Rows from block 4 of a small CTC audio transcriber, named by matrix and row number. Rows with one number within an expert belong to one neuron, the router's apart. Each number is 500 + 40 x the weight over its row's rms, rounded and kept within 0 to 999. All counts start at 0. Numbers have three digits each.
After each expert's rows are labels from the 100 clips, of 14976, where the router gives the expert most weight on average: "responds to" is what is common among them. Only what is clearly more common there than usual is listed. The data: short read English sentences (LibriTTS-R).
# router: router (model.blocks.4.mlp.router.weight, 16x128, trained with AdamW), inputs 0-127
# up: expert up (model.blocks.4.mlp.up, 16x128x128), inputs 0-127
# down: expert down (model.blocks.4.mlp.down, 16x128x128, transposed), outputs 0-127

# expert 1
router.1:442452527528551521532541546465520448515453436435472495506450482464463523470499454449499509479543556563405420538458534492596568548490541467549493513538478494504489472500462413476447483491504462451485498504489521478509487520527504552492456512506534406595500457538534484464453512406482473532459474611539466480522514492496502505500468544552458523536467484476436504519500466570429501493511
up.0:483404513525523510472553462574536543475568456419573478424427465503506510526498528608494479506496543456402457500481516505504512496533527495507492526518486504506470535533510455465460500496454543537480541493461494431513521538538504523438455560577497451495470548485424537440505507489492460524545500394497490510455465511470469548587500496543525483419517491474472578482483457522468467550460
down.0:490530515533475479550448502481495483532511555523493520510457460529536503458560458514489423495447555541626506505542404444479555477545412422495540464537468496513369508511545496522467460487554473473473460532527462453511483508454480429493561468511544555521439455482599482497495517556545533532531512575503500491470452509550488494507496512552487527505493488501581552519550510533477486477488
up.1:564448537515441557461494480499505448623472522510535507464439462513452483503482546524526545502496499489546445544477471538439500453568455458499451470491517550541557512513547493469466543468517464546549526488470476509491469521478487524537519516545561513486533488578385499544434513559504534489469517527505541454532461469487501457496510503607546443448521591443534491508480504503454445534584
down.1:463561495530533529474471539490510509449486528464530480522481524486521508553475591496446467480507451457569556487567529478413495544499504541442537507476446476461477523501457571532525517535492421481486498486562484474451531452496456512517522477486441565521518502449591478511521563501550515461553472484514548481512475533473448505399427510413510556516441470549548415450504479497423481469561
up.2:535475497521463463579490479469547499515484545558483526598436507510538480440477493427496525466446483479512532453481532489456466464532571513482505546462583553533506531506561501465558538465560474512472465545531541517540508471536453477486574458449454617447488512469500490563559461531471504474547429496548471543551478501424509509535544487500447489541499540533515557546501457552508527591486
down.2:467568500535515525538563536542511489429503565545543545520519463468531546473534505528559459525523493470512495502504462498554432455489466465467553451420468513503510449522478509510456460484490556494502480508491572459517587434488530509489497563543491466491524570530520520431500515402516493523523510481500601501439459458566560518492459470553539530561488507606483539454523482448495464414549
responds to: voice: female

# expert 5
router.5:500498451497451537469513505459512492485521430447439464491489457479469462494588472463532472412480555470452521565447505534530509522537545466573477558494507503528443506537500594468557444585532481495554564508435467493511508544452498420523499480504542478432502514523539492472543550555504482558459532526418450490509573525460490517482516494557453586468564544501519461498520509549522443549510
up.1:531547568458515516495441512511423448523523492516505466542478458472521476540576506490491524509515454470513464505522466463441564425532590437472520440499567460533469462427463584501475516464540498498582469500524546476414527487495506413465540503491500458489470507547543510563507462531516442493514553528461410550451471540529473434512474472505477488459509472497579450531459481447472512578489
down.1:485515564518456559501492611545463480445527509511513541495400478431500428508429445550549487567507479510516503498464531505521487450455439481505564530532522481466513486552494509483566458511477483451460582488555590519489473530538560572449570459527440539564430486486488502534467488539446456496535491494505523511534507518500487496438424567484472424474481498529513467517422512507513482468508
up.2:485513544468542470516490417564391490507492493496487516497540522593481502486522484493522482531530550467550498546465515528467494494484476562487464521433452454417537464499463512461567502512514478492482517513486576469504423511513533483479517501519486515528652480515472535611516436562494560416490549568508487506461509507453512451504503542480467459499520535569518519516526487498467435474413
down.2:421515455513503419546528467428443520592483457474553508465502497455490460492428561495545521510486464482534564511461541487497455461554530531537536513517507443524459565496488462509533506471529469481517510601525395523521570462520465525503451493502477458517469536463527485475531517464523508498517544559472556562528516441551510534525496527605501471494495547469505533496507515521405543470606
up.3:525518486538477486433462493481542531480547585523478507524411508472484474488515506537495585523535450553516505533480446552534479493486535488447497549531510464538484516531450516526541517536475366552470437500496533449434477518466504531467504502467547464494496470472470470510476471480453482457473553447545550575476453519467467516480484493558454541550529505565529427510584493483368480422498
down.3:480440513476560501531530487459516463465476531538489461508485474533521514469498501547406484540508561460510517527492475520437475471477423535507499480523425469447568512496534471482473503421496560512479484456474495503523461467513515512494493450486497577524459527502641498563548469538491484391483469540423567494509492528419490469601513560562541494587505528510503473488561487497537513455457
responds to: voice: male

# expert 12
router.12:441458540517466439538536541516513437537462471524563508432435533481485482499506489511498561521541532523504476530503555483553483507448560453550508571423518527471492527561504506459549502491530549457502419494476441465514477494490514502506462463507492586534559439498530446430485485467588465504505503438508489474535458436515519502476518534537450450385466475467535499541501474563487561486609
up.1:495497555502449510423470478522441412521461505487547504446567479520492495582493497504501514470547466518528531466501506491516570425471402473496513522476511499462455466542503515480496408518588540565501558560498512496535460518507518507501455561534486538536583532407514482476549518477505529518511500490481436528551476431472530469582539572467538553428543517475421473514509425509482484490472
down.1:482436454511565506477598503488468451541542532514516516508526471509519505456531482450469443434494508473405487474505531554507512547557543500575531484482530525550432458520602524492562555464464507546534483509541543463453449501474477475422565493488560488562495523485518554501600514531489478553513480596507493485502420516516490511517475501547516430537507437550528485472510524585499506534544
up.2:516536501574527474491576528389528568478479469552542516529526491513471440496506481484524490535556554531500533504509452532503449548475512620567536521526436532526462498455512478497498537427449435503501418532498430480441474526503508516506529442629546520486501480458490513484528475497497488506504420526482493571498453547452435519512505564473540425487521469532503451531551500515468523544482
down.2:487500539460493445589491502453545487424531485470425543496519471539440503451497512570397490538488459545605503478510557452560497471478487511443485470490483489561508467547483502462517470529497465480469500465546549507520495499501536514493544521443610491496520528450505512593454476499490454488529493444521467461490445573459474521515573411491466452481502487483399473496560516551534506547481
up.3:539414524473496491518464508480503485410500473575474555507452478528463522498512428521522513473530584522499481475381496527500563538476454502477523556430525446461554453543405512516490534486480544486533522504521499514497501524423513540541445517576452449542486504570514405472518614528489492494505528537499537493444507490449549536555479505465547538467518445557516492534480558468482531501477
down.3:493542563541479511517549514475487483596455519443485568505482521559486470477536509566477487514511537486538489468539598570473526445567498526503526512508429503559446519522480491491513469539483370494520537499449484467470503478492419500478512449458572521473470557609488553575543542485425455460508516536502498422458534502549459544522477560467523484482526543509510504516536445469516490471467
responds to: voice: female

# expert 10
router.10:487448507517517477517570519488461470502490564535510499508472427496502543559502482445466528550494538488499443555477475495520478517492470473510557457440498538453522526551425407489520502443514582441516458520441550435512502523478555571434575447460437515594504502488582530499500447507409415459497482540530470487504498447515529478451524552482505530521493494492447455492512526502428530424492
up.1:429581577524555552548481566526480591491536497533502504570505482510477420502504554448571545485515556494521503481478525491453494437516492491522506513451499513492549484536504494551428565462517417484497440488487397501518480554495405511478552512510501522533498503517438502444502516535493475514520505597465414494493460492494502559446492531492537492472555578469569511476559479500519547514540
down.1:479531489499466489523449499530609469464520492530477526446536531558538541492504537490466523496533563456497470530581491448551532537488540500505470494477440498481501465553532524491519483429544530505426524416515459499459511483490468522512467566513568461545554509598472543534462547465495496453517444462436594489535488486500436512455465483473508529480501447597554494442392461469532513504447
up.2:493504538464498502554529554486546497490469543432502527508523536558533516533528525495510599455596497447518467489466510561537511478452557461473553526418460456543481498550555513468499456509503574488538490521516448546453512508510527502587435491529546589454536526511413566489518480467575560507541487497439498504493422580496490559455529483492484489511507513510574515501439473590505525490512
down.2:501490481466479452500535516416489464493469499493569435529496495500490459510496486492497533453514444548557490523476498425469503494513470571481522521478524550491447527436410531436498438439499444519511515544491524554534459515496422552467537488492550459519549513527578456475440526468549517545434564480467500611571447458474542435503492489473511469491477505488484386531408481462476519537491
up.3:526502526517492503568451462500416520479502442489511512501456419446548483655456528565504543407478475497529510562499539492492530524460462559475424467494502484439566483478514476457520496422489508443493538549526449500560473515535490517531585514530452508445478525479543521437485504486485507546451509524553554469575499468479490518485492425443532526492494438493462531515507464586491514482500
down.3:479483570500505471448530498464567550522471514483425566466471566496433466509504483544562507498480567587470529511495496530506533445479533444555435464500482486515540505456490491489538547527469514563489480539460528541513446525513504471494473539435530548583623443523430471483503447534561592522488555525512513517488532540578549461542482480530467510490491517556453506439499438500562525485479
responds to: voice: female; the word "he"

# expert 4
router.4:462442527481504468489593533522487427517448426562513503448398416470568556523505485486472498504537499528608440526525484549560493485517486460511529518407475494472574481472462461450504540452544486478482462584471554481541495490506590573526529482526534543508518438508500513544468474485519437518469472498537461480525447438487460482457511526534499500488487520516520517537456498520417507519562
up.1:438534467533544601515571508498518488439519535503491517523559482487489515497517513482466450494490411506557422512461451485490502425519446443476495471540515502489484485494457476505489422540631462516505451530526458521534516475507514527564494500409501524472482555454475509597481512457453536484424537544426501494576468565457550437480504456492506479481554503555486504539523504445562480481505
down.1:463523586544508480510429495497521501475472475471465518477455495485622512465550482511537507477573535432495553469531522485427508554527592559555515594482531444555538485471560479490485459534454508444508472472559484494510540618498445524533558582467507536518536501449560515480513489453452475441473456487463541522556524548487491485445508494458487491492481524434523535498499474478440513499467
up.2:421480526537509452500483470514474429477483438501508510590474513569509503427505461521559467507460486498500483544598500495494456513516465483431505567538534572457439504511447492505564484437490490504494501498535484597492451474503487523478436478562499556543500485464507530475514497463565480514484534502397486529564515523483531481497528518553427565513595563533478424494498470406475517494449
down.2:527483549491482521452453485525520501580474590440454474583490517522561436486531437497428486468456515493486488452442537429528550555527449453455536481526551614515503488568467488570532543580519558454524475484464511459519537486479515451461508549455487457461528504484489528467436500477538487485528534523477552515516494510468448509585457502501548484391492469497487511491502560542466501547538
up.3:544508470506434514459500457456512481444486499574416506495551497518529499474517494497517471535550492456480443501479531444436484511441455491587547625441501507484542534495497515475554561595497448465511501512514402502473533501471506427430453528521476503526502481524470471581499515493443513520479494511428493493509479438455548462514539411527456485391548474531525530563505503510512491498541
down.3:499525500532468442463520474522482503414523493490463525501466438504479507479569444473532523538521531503524550458490464472450464458515465444517525568456534430557496511485514522550586416516427474469524479440465520455490477552421510509487447473491502490558482493504624551444531503473530522442485543502495476502411547454489468549501542413440467509581487528466575428484508512492478520502522
responds to: voice: female

# expert 3
router.3:478465547510616565517549575484519503525456483524431495488451536440512464532566499467506446564513547537439405510512497496579477526545543452504513516494484484536474558559531479429498506472565453530453491510481574464573469489473551494484542544514519458454533483470547484546482504522398474530488486577484454538539520446478496454530485502543445502544478457525505464577476505502472525514562
up.1:475526519473524512572529509483460526482507537523527452511475558547513556504517510516539528554526490500496498490462445467444463537622525507469454448442484488461484568539518500512477466433471518505516473489462414513494507508587451534544501463548479523536484470475451537442546467504493562482512488493445535502516508461461391559492431513522431461487439460575534466509502499448534400528601
down.1:543526560559515568486459515511530452539538474524571460569517593543509548495468505444437471467499538451562510454512482508460477535473450510483464461513522517481484490508445491513471507493492472555533500543488548413473488416576463509500499569526457436449468474471493529510502572572540464596484504464518547495567504529556505552528539507488504551614526523535483455501544488559500467547470
up.2:490443529513506415405492509493489490468495479484510509454442512425536468545489476459498418489411532439490533462510504569586567515439469501540460470489529501454513499480513464546563559460472489505532504533549485462469528474547511525511537510504575464489495449418551449522465454472540492517530530578495533446463495515444512489472519553503410478504435526483565465450485505583485443437516
down.2:480550489439423480509509529521470535536492570473441476435459539443504596516478489522489536437481514525445495480486490519543585494515468560518466543554455500451478505521531477536467478478465632523524476473519505527479409443461551505507547552504488551569446476457522509447502555538471477530480527510593538520430480450538527514538506486530519543498514535517416503416509487483543453498459
up.3:545510539495562579491448431480485507444475521453475471511524531585539555511471491513542456497502486578552480469494525494559521526577485510492397526405540552558591513551527527493479528491466446563459488492440473567459577511440485483481513485532545502499437556532532491512508439484452421521521494496471543470517515545492521479553487507470503503533508529523519468538442528525491591549439
down.3:551483492527453500518500481528385517514509472514515530500538476536463489525470466499445481470516546504567446516513512502552504561449520596411518578406470491482520539483467548490483558544538536478450486551551545478481477502496503516535490457521555482554520555540444568524453458537459500493463540452476543448482492545484499475462454538556548502413565441569526440475501518553552539493441
responds to: voice: female

# expert 11
router.11:478435506502558544421501516519517495465463452549489444501499542423446540557575502409470498536497537508457453494516525476603462550536582467486489498576449443536536547506539460434476468495530470519492511530534503488524493421498545491521496543480502516466518503484541510500509519552558503516459545566477488501552528468420516461463518471553446506554526461476470361549468491501491448488483
up.0:560507444516439511534540453578511441436537501486531516477496564523470425497512454505578483490473535523526487607510531570446460479475476505482465475490460559476491428448446601500460453475551512546497496584510522600468455509481523521496530504485457520407525511503529544539433520550500545484476516493476496548527479477537498514573544476439456564525539547464533477489500535504550479490532
down.0:509538488480437456531514521432545546472546515528432557495455512545526488507487512522410563525407496522434480519465515541468578548498451518488536604454504494475545515549554585484488526462529483452470505498497514516501519524525440506528535431459509551414477474507618506525498498534487506552434542531486509520476492537446489527513455533580483556600477474527464530468459488460490499517477
up.1:466425500504435543450550452520542527472547543506505535521434493454431445525533481491515444454482420460496515467452524489519458506518538508476538501497530478532544456480522396503544469562494526531530515508538479497515495475555500544559483569517491466471458429556459498603523506461557487480574589419414437479502519473467473531542474500540504507411489491478536541472536528520543455466526
down.1:444499536494530486536542500471516456485511538544529471538504478523501483462479489523434468521499471474517582498509524493521513553632520564525496472505465513490504548497534596544466587508522500496469493552452460476505532504516522417555487500495599484543614539574475446481534554474483521525450528466466502517555429535559565467485503522522506483470473533487506490468520581540477534520387
up.2:488534490498470498502493504534437433494475506466435483445433465517531494516515530464568482475478497455475564545517522514499529487518449448533476582489492453501475492523608535518523516477514518490553403485590451524481525511509520531466520479548574494467478534497519447409468386530491504476542536505511480474565483515446514464480529458559604474492554574535496433470472502579526486523439
down.2:528548553547582533527440504490487523480484530431477465509519473491504594496490490492568505479527476477488442517552510541449452465522529546537477467490482543487451485531543550499483442518568530457570520462502505590496468547539489526505446492525448485437494509450436490539522533401483460465470544503570552495578482535528498463496459444519479585489496457465490420508497549595439476467458
responds to: voice: male

# expert 2
router.2:447484484499433506410512489445491481527478438492489511501481466474539486505537508477450520441525542537465436476501584466460468501525540499488594507463496497543432545486456573467483467462519518455560457476550548498516545540537551439469498463464519511558473467404496579486534466473500427548493506519422466436509542488489467467442585563474517499579503579515523476489481551503502494566471
up.0:550538483609580481497463382562482439583557493534539498423529467457498459493487478535508374520501489505496457460547499535466467544544502484533510506452483510523492517557571510508525515503470529433499544499500597408535471492439507507523494478526511492505524488459465508540481536524521486446482484504506488568506507431438520581475535445514589571499526512521511503459481501522491487479504
down.0:535537523457410549454602523507463470498451544526454497526475538489447470463501456503523486524501508498573541501429537569478480505453582456491526501516538496532531438477462462463613467479520483476490540527477476468441495441520427454482491434521415506531469473515585489542497413463475501511449586494488452473449555477469524480506514564495491458448533551482529551537457503493532481466503
up.1:454480485463476525410478506481538574440559488453432467454474522524519497553523430559517506452503462549457500471489488559516502513497520495509524609488486500503434499434518480516494505479451461548558497518599441540473476486480448512514542564501462459431486515400447524465539488506485464480473543524422517510506466580518486559486451595538539484524569500494453512447559459483508474483474
down.1:580455464489485481526489425469418482613509520476504442532483491580514467513537457511440488606405449515483516480489474535562562457479453564390509491517504508513455452492426551533491501494482561505514509479477517475497557511470541504510454522456537476436485480476502493437474491457460492477417476479483539491527511552446525551509494480432515401495494509545523490474472551502456488527525
up.2:563536449461469532549477536517502546474550552509492514472546504487517431549486486423436521539553558454416574519483512570465517506483480502568485534483490512519473486485470504562478552561496534509402527482508426421458478456519504609496495443531506472479530566516502481551463521507465488514506453512521472521516493546588446468534430402506543514480483501529555472535499542486503445504564
down.2:439531495515521523521501583555433511562514454564533448535544549439466428474464488545463506524500536504492483526545480453482536464475515468467564482566536434514455420461476536467510513522431484467420482495475464476468499483434483530492481476438519419509502435469535499569530463505413497419475548532525492460522538497510455533536498472497432452576520521446451427493460498459470512489445
responds to: voice: male; the word "to"; the word "of"

# expert 7
router.7:537485483471418602447514587463535458486514472481486483400483526486475438534561507411484431548520527492457509531509511538616479542552549479513531560562454508474445516521525494460470496509574554504547522584484515537494470476484496517499448501547494439478525482478537512415532530499473536520448511538438507496519554494548510472482522510563453550574518433503540490535490487518512452522505
up.1:563505444508524472490453577520468587492540511515418456531480543514479508496506526513504598543443537487518559519512502469506490536544514528499538506483533572533530498518534471505475468488536467532491435460431477447573444426458483546556490523572527516509429559507482493453426450536499505454463560499463574526507507445525423434600488503531437481496447540497472501487516486428463502533497
down.1:486484490512564542484481481451496519483538477569533493457572486486560531532432496451488506490528562526467497457460443488485476465525536446509502521523496494467495504484537488521529503515534447616497487476450394522463468561496540520461520515482435512532543471482566566587494503562542571497460475423447467546495516461527463466492509574569518510430385506444506529506509531531561525518443
up.2:522518493493544490500549428456561495595562467418513524500428439552585550495478544480478443524560431450473465468493545496465415450421476501508541463481486476464462516475561520518457505561533540504520496475484525565487484517479550497468498486516537441494396505493533491495502471580510516464532500466462481485522512411537432443540506415517510534469542517512494489424452486541500484469518
down.2:561516477477510529552465482519511581549531508558528512495579521436489467524492508573495450485461524487526515578484558538460529524509538488446482465566436466573589468457505469550437567552566546577535501522555505511461520516479488529541514486499494369574471531447463452414458517539503478439493489495490473479482470460523522516450527546476502520482485508531558518515511462442527469533535
up.3:499520608544544609471539497488452555432437523526500467540558458531488533503500464474518519460465527534445518466467500462483560520529503427456446418508477466494476468582475513433489515510514438482536490532579462506491434574499494521459501469455463488449411524473520465521553511501549490530477542556463552497515484524587469511507463490532501458585499485475439509506462535534540504442459
down.3:477516437462567519437549547481425467505516501533574546442477521482440560481498477443534502522460454540491524527531532539542500437481507508517503423390537502473527444522550492527539445520562520543510486454486504501514489492468449524538490515492537491476483486488500528452477520521556531518537469572553437462505518509426391420495439534481513504368501458518490478521552475525501470446459
responds to: voice: male

# expert 8
router.8:469486581493455524455598492476523531414540451503523507532552447528586470535565490424505555529503492555405524501505474530524491558506498487504512454507443486515423540484488507483466481484565464520507502573462494547470435526487541509546575504467521508493530517542448482468422585516441437504423452599464466483447528456511484515517487489484462458495507469439535470541470474530501508524473
up.0:531519546511460458472500510503482487555500505566496499500550521574537401512451547500524556454483509554514469510482444507448537468529445523538466456529452377492512432487495502519482491464471498544458401465454479522537517502478488517542517482527468479508525529501495445512545515533543478508491417570479456467543592573431428510435489421443449460492492474531506500407480524493443507526472
down.0:483482525530472496534515480553491477515521543447479576527506510567564496505479477468535488454557448472582507569510440510521525472587506476597480468519460497505486600486484525462615442432532473488463468542520469480534498491491458487576533456443434537470539509472504492468473475531469501490432451488438454539526450467470475523515537516539473508463481499571420441439516531514496430451520
up.1:486481486485547502542512478494564481407400537507504535493483478523469486526483498528519462534504401505506444476475499480468479537571582497489503535397499533513496507509457461449505426481509494476438430538511534524504553464591515451489526512441463546456552529511526447450598554467521461506537495493554546467502507469458537521479513544491546520490440459499478489371548432487467502521510
down.1:477482551479457504540493451467515544468564408489501471459479454461435460512550527481456565538448496455477604514527539533551430421428477488550505497510491455548521530509509510555447479519494504464570394487583530595479493526450531523491470513528560486513489547500486507519496456483564492515468517486512462489543481491513468576481457418500448454487508517567571458551498554490519489499528
up.2:488502477514508461548436497485498509478603503372522551463498442538498439450477520490488495465544481540481472544538457503451520533428428478509495462444483475468493489489442535512559561521495417484504485500491405532515496547490468511459520443529433523487475528491529492413546488458486496485464456510544527416551586527513457512500527535479486506506443592541487479474427526498420505442492
down.2:464450562477585500478487553416498460525388529475485510483542529421460518475480565477541569485481550473545472526544535454554440434467528490528462488501554488491503529525501550459506473467578488437422506437490587565486498461469524477452478548482501563475484509564492465462488489501559488455487529481507594517501522423503484477511537434519513470543470474442485517432497481517523484482445
responds to: voice: male

# expert 13
router.13:461477425483483502437542521472514492480536495486396494544490543512515418501592475465492454547507552500450483525458538516485458500571512520509522598503576500549461491456562537471530452547554464484544496527472481477474527456434484430530535449481530549532513536494507479577536504526477477494416523480446412524496527508465480513440520439485492520537501466500551415509517540476510415516426
up.0:565534480504500540520436456572499568520480485526465500465432460471481497501480443525510587484564566430539501452536525553456481486524478477482484414483502484474507520520517469483425511432472427544459535479505491499412572482582576455481497528444479529568512531504579526562403508462535486500520515458481485494556443513492465455480480522481600480534504492522503471514508487502493579469494
down.0:509453448510485524446568491511595543532508547458512480523554560593484525534464463530502541514474483560517471518518533538467496469516496439469460497486428574533489489495563445440599462532463511491576536441460536548547485500503543495496524546531466443500455507521422433512459534514457513545551491516487501462476506474406477507480480480474456472448599487462535470443448489569481520493536
up.1:464554531565557457420499551547547515529528568427484505475531531478502513536454483454587461476465531547489528526456494514481473525454469508570443532489505465471479481503531494468471485525509563474537509487556447425465471511525490512428550463593470530482437536494433550526468491480396567451447424471513499453507478500516537477500509460453537557520483443577507481496531479541484497500414
down.1:532464434514453487473535443458479529483460456486500463479458442498439521594487527527486452411540548467523428503516474509494453535527536471497592449446448496485521475470494525502515449491551466547475488486489540544521564538488503510498527570414547430466505514450497557554505500492543474456521504486468470547409459546516536438584459577557498509530489459503494576532448498475554543466511
up.2:509484494431554524477573462474531423474514470468437573461492564486500451533437497529493431499511500518517507455471476569451531533455512531459421439447450440474450455466472502470457531467430544559535467545524561498553489523538504489504471542559506496440546479462501568474515540443501517505444523476437466548463529505520495509589471551456502526392460484525485572464484457497474490522484
down.2:532465486559521478450511441452502509456497464552480466485558481471473528478554527531573492564504521469579477488511550520563508521501498426418434502497572520519534548477491474491615499478500477454546492504517472456529486505464543497487452536548455508402458504470461554454555457546555527464522522456520504496499540539596456576565543566537423502508482545497498490425549481499491493512479
responds to: voice: male

# expert 9
router.9:487472586484532579433487510529496487454501445522467504427464455473496443502486458469579464511570574553546490459484562520540493524562524453543501531503422482515488510481468481490558558508554435505449521561532454487472520535481551459517469527514499562487525409509503454515442479460506474502472531561552499521508538451455498469470467487581434503558487519455566452553471580548473505517539
up.0:536472392508547510479443519564527484483521510569476549515528529508495429663458464542474479448492489518429448488533512416553484523555521488485498539548536497477584508468485511434545500492502479535459503484460439559493485565463507486493502476472539475532563460511549541484509472463516501465477481530424475440521455501521503446569537559515475426493537515519501572450493530489512450490493
down.0:490510498496519502506475520544487547456522539536508434510455531519449472389533510492589466545523476489487522539531553521552559474475470464511469448540481461587479530468501519533476566560536489509513491531512499477532495583465471426562459583554504558564504509526466522533451462519459506501538501490522526515463504533453501556454452418503518486576508453543522444427611512540486504496580
up.1:499608497506597533479539431455435493480486504517501553489566518487478498516530486485517501532470420512514586490503502479522497494501490462503438452488471532514484465491443496548502449505534511567575490613478535485498542444484449497595417517539464426477472526507506474527468489524416485499484514532492515478406486504566510523580464487539512528507496493584482528439471482589482509551494
down.1:469515498558496496498453429522514461554515523449469487477426517498487479506488598514510534459487469511497494467476484501465565531507504514409557531537532532495533573529527513506538520513496473589499551462522489577550458486627467547501562542526548540555466473468516481536485486479530494527435576476510457516570430533504428542563521513483566455501559497412475530476428500507445499517513
up.2:503546531556481529517484489500439535518461546503505482551573441529483465446432484481462454499458515532452483548494495498516515549602559454468509540472494495465478553561481570469522519512497519536550514535513550482541517535476504562490521545489448535466530478542566490544476490523534486483579413535524491537494420548537438506537425490462463511487607541508560478433453582491500577465490
down.2:482487480521490512461456511541446494514531507513505482542463516533467514560515474489488562528543476492536516524461545508519490477463562485475581416483501568467502501476531521463517483516525596350535547528555450552456470454513496496458510449593566543419555475520490448523506499516463473517445485512533462434545505493428476416504441450555540498444462563498497493484511547495512539520561
responds to: voice: female; the word "all"