From a checkpoint of a small CTC audio transcriber.
Data: trained on short read English sentences (LibriTTS-R), 26041 training examples, 10.1 epochs.
Rows from expert 2 of block 5, named by matrix and row number. Rows with one number belong to one neuron. Each number is 500 + 25 x the weight over its row's rms, rounded and kept within 0 to 999. All counts start at 0. Numbers have three digits each. After the name is the row's rms in percent of the matrix's.
# up: expert up (model.blocks.5.mlp.up, 16x128x128), inputs 64-127
# down: expert down (model.blocks.5.mlp.down, 16x128x128, transposed), outputs 64-127
up.27 089:498515483499495502519489481503480497526469487476488468479498473515475503505519522558485513450530504495479490494503488487484493484508482558555536524495460495513471527487476494483516427528470487
up.28 096:522543487525486508512502534493533519446459514502546473494484427526509484536494515504478518489469484485538509485446524487509500491465501505489454525468480479493457508481482502490474480516484486
up.29 089:566502515547500475473512506503480505501476524522509527515468525484532496495522528445514506468494521487457482497501470518521497543449507525456504452534511477507505505499492528516496537480478502
up.30 109:476482528504527474468484477497483517511484503467492489492539496505530477509476475528504535490508484519549458466513496545509514547550533532496512534539459465530464525514490551506489540479518529
up.31 100:478481489492520540533502487443523478500505565488494485469471535490485489510484508528475508506542484553500489464482501527513504533494503449508518484541477488489467489493513536512559503516535524
up.32 095:475519519479496450471450492490476505513510481506474535549458512540490501502515527491511512494498519508568488552551498502496454525490506485473541509550446490501474470480478508484543484527476495
up.33 097:478475497496518510503492485489482511491491518479475493511487493473531485499503523496462478533523474493520520485490516455518519517485493508501520467522470488502456512509487562517496519542514489
up.34 096:501507510488470534490474521507469494498474524493501520497477563483507482485510534519474456476504474476496517507513514475513476482526502535488482516550473512526512467511478459524484497561491497
up.35 102:534522458558497487556490513532512527475477532492521519565486496489485490464508496459495474514509495461499496466503473488529505525513526484491476483506479477462504489501520513476468513476515508
up.36 105:521551485492503476516534509471479507490468489511459490497454497535523537493487545515502456465472523548469538493494522547552467472473488498471511481501522510527458533523487495468519498527506509
up.37 088:499485497504462521473463537478528507490516472504493459523481488482519488449483530522520473515513515509488476499513462497472502501509509510491487526556510497474477538509527518486505524535489500
up.38 102:517515516501512452489496537486540470528485465473525518502503497446497495504480540499501513509467479513533483518510500511447488510516481452511516489470509512522544460518494518505483525498459496
up.39 115:484531489494444529482478513474480538481485484470467502483520499499471469508433486502517467525489509507484437528463503508502495495516527503528482470520507505536495528516500476466523490481487468
up.40 101:474527480494513512447530467517486512537452504472463501514495490499531497478498500499486485487507523496490517541490481569461467487536495500496505468510523508540478478468523470497517497528537475
up.41 102:476487515539509501506501532473512539509495511502533476489494513476502505472494518502460481508467505462512481511513495529492525477511484451468487511584436453555479491533493508495507443485502517
up.42 098:510478490480472519499493485464540487509511485478450493489495527529474520469518500468515501529509514535440519498504505488471502484454505448498524517509532488491501529507493478479529486482522524
up.43 094:501515474507463457508520543523526510470472497515529501462510538542477471480518479491449439507497491535528517483465487491512546478499448511552519514473480451542493485487532466543489497510500505
up.44 102:503520565504454520503525478547470471520490483508520489543482483511516493514493508508471577498514537512521494474511495444502477480494532516475542465485497461483475494539529529497489509505519540
up.45 099:457520510480488465464486512485480526523524507517510487463497492516506486480496476482499488517499518442517461524487514489500514493550508430497504496509497493488485484482488491462484506477464519
up.46 100:531522466475453494512492489505476524493481476489488503499483481471482467496554497517450480548481496538485539501521575507498518493491473497477521484534532484479479470505519509532519469515474468
up.47 090:462450514458516504503507465474495512473529438478483508512529447488482505481527501477490511536466505541489487485481463495497466488493512505527502443471497491535533493515477512430488512522451462
down.27 098:500501494455517524525516507530518502515492522496498521509512479547492479472499489505513468498521507510497512540533492500478494508533484503500481533523468491483486501546540504504485516475494485
down.28 092:483486494510506508496487509419513514483468515548475490529475529525511538536516519469508510516524516501482468470536452497489481508490502485481465432488492472497450490474485492510496517481461447
down.29 097:485514512514513520506519508479533518583513508503537519489508480501524525527470474508459481574487503457558497508498506470521539480495475541490515453504479560461489466515538517460473528476504505
down.30 095:528504496516479518505485459510515555447497497510486485529522467502487513521497465461527496486504520504496494488469513484516465507481517522479469503501468507462500487510557509518516492479520470
down.31 106:510450498451482553474485522486472540481507526515510490476462505528484498514504457491514470477543503475502525515520468504492484524501515476507552506480480473538486499540500467561560529470450495
down.32 092:461501497468534516507485514487493431487501499516497520506513471526519540521481492473487491484484527526466513512482470450532478484499526514486518513487504498504548495513474509429513452506532496
down.33 084:492497479501517483548550479487465483489442461508510492498521510512489536511490475490544489448474516466485513435516536517557506500483501504518519498505483526509491467453513487492526546515486494
down.34 101:451434456488509507485517509521528508502462531516494531533482480483454491506495473537494481461492512530506473483482517498526487520536458472503541482541491473498560470485491501471498504520475464
down.35 105:444510500529505498487530512500455499544509501501479484467491486532465519505528500520503543526527453488513466548489479492521521489514526541462492464532504471499476543495489457530481536473474486
down.36 102:494525488512505487509498491486533493544474475520555550499538524506491498537507518481493458527496507525483466480489475490492466463500501511495443468532505507491523490511469506482500489478515493
down.37 094:506514494498492473496451501511513502503483513532495516536529562484546504521498506472480478477537495499495514485509491517490524540504519512465490569473481517479515468528519516532555454508504485
down.38 100:513513459534516493480530508503510465520521488509545532506520431487505517531495470521502462500510514514497475535527498474491490455513503497511494523536496534532511493488541531499501503479528512
down.39 103:500476513497529532527537510553505471512495477506526534512490505478547549538502515462492486486499500502495488483542518525526543512478508526474479551488546543516491505515444488436518480527528488
down.40 102:465500521493430539488511479560491515508527470505521472518495508495489548505478510463454473508510462512487491500536503516502474515480517511527489538478527476511493510509563473525495473509518506
down.41 097:491496517495510469511476529528544483528511510520536498507447483519494486527503485500484466466467482469518474569501495481529523501502487466470532498509506463472476487518488455516531495529503482
down.42 103:502475494515497515524508494474473501520499483482481516532470500491462511529517472541519520531490542523503462488532563536489526503490509500489494535479490475458512443538517502465513513506481492
down.43 093:509527530499491453497520492495476528488469518474502468475496543478472525501523505465499486475501460521507524551508494471468472465537542470466494504498519468457506560441473512513528513544505518
down.44 094:489544488487499518482507498479519468489514510517514488528482528444480534502504506484474486502502567519456492472509483479451489498549484491485499472503482524492507482505505464448490452523569553
down.45 107:469458522508544518503479495505489498470499477438519508453511488500521453515506516518490524528475488486482531464522515550492503514463518497525499521512492534551505524479504513503525472531480499
down.46 100:511488523495531529497534506503453518485498493502513511501485473505515492457482497490472515419503514476494494507527467474529561467499509546479505481508479490524561487505486517456506502461523485
down.47 081:477502523496470477545505545467474507503522512464515506472441527524523528499503506473495496514501484507537477528501513521501494523529481511435492516530463475527475518512492505502500518464512507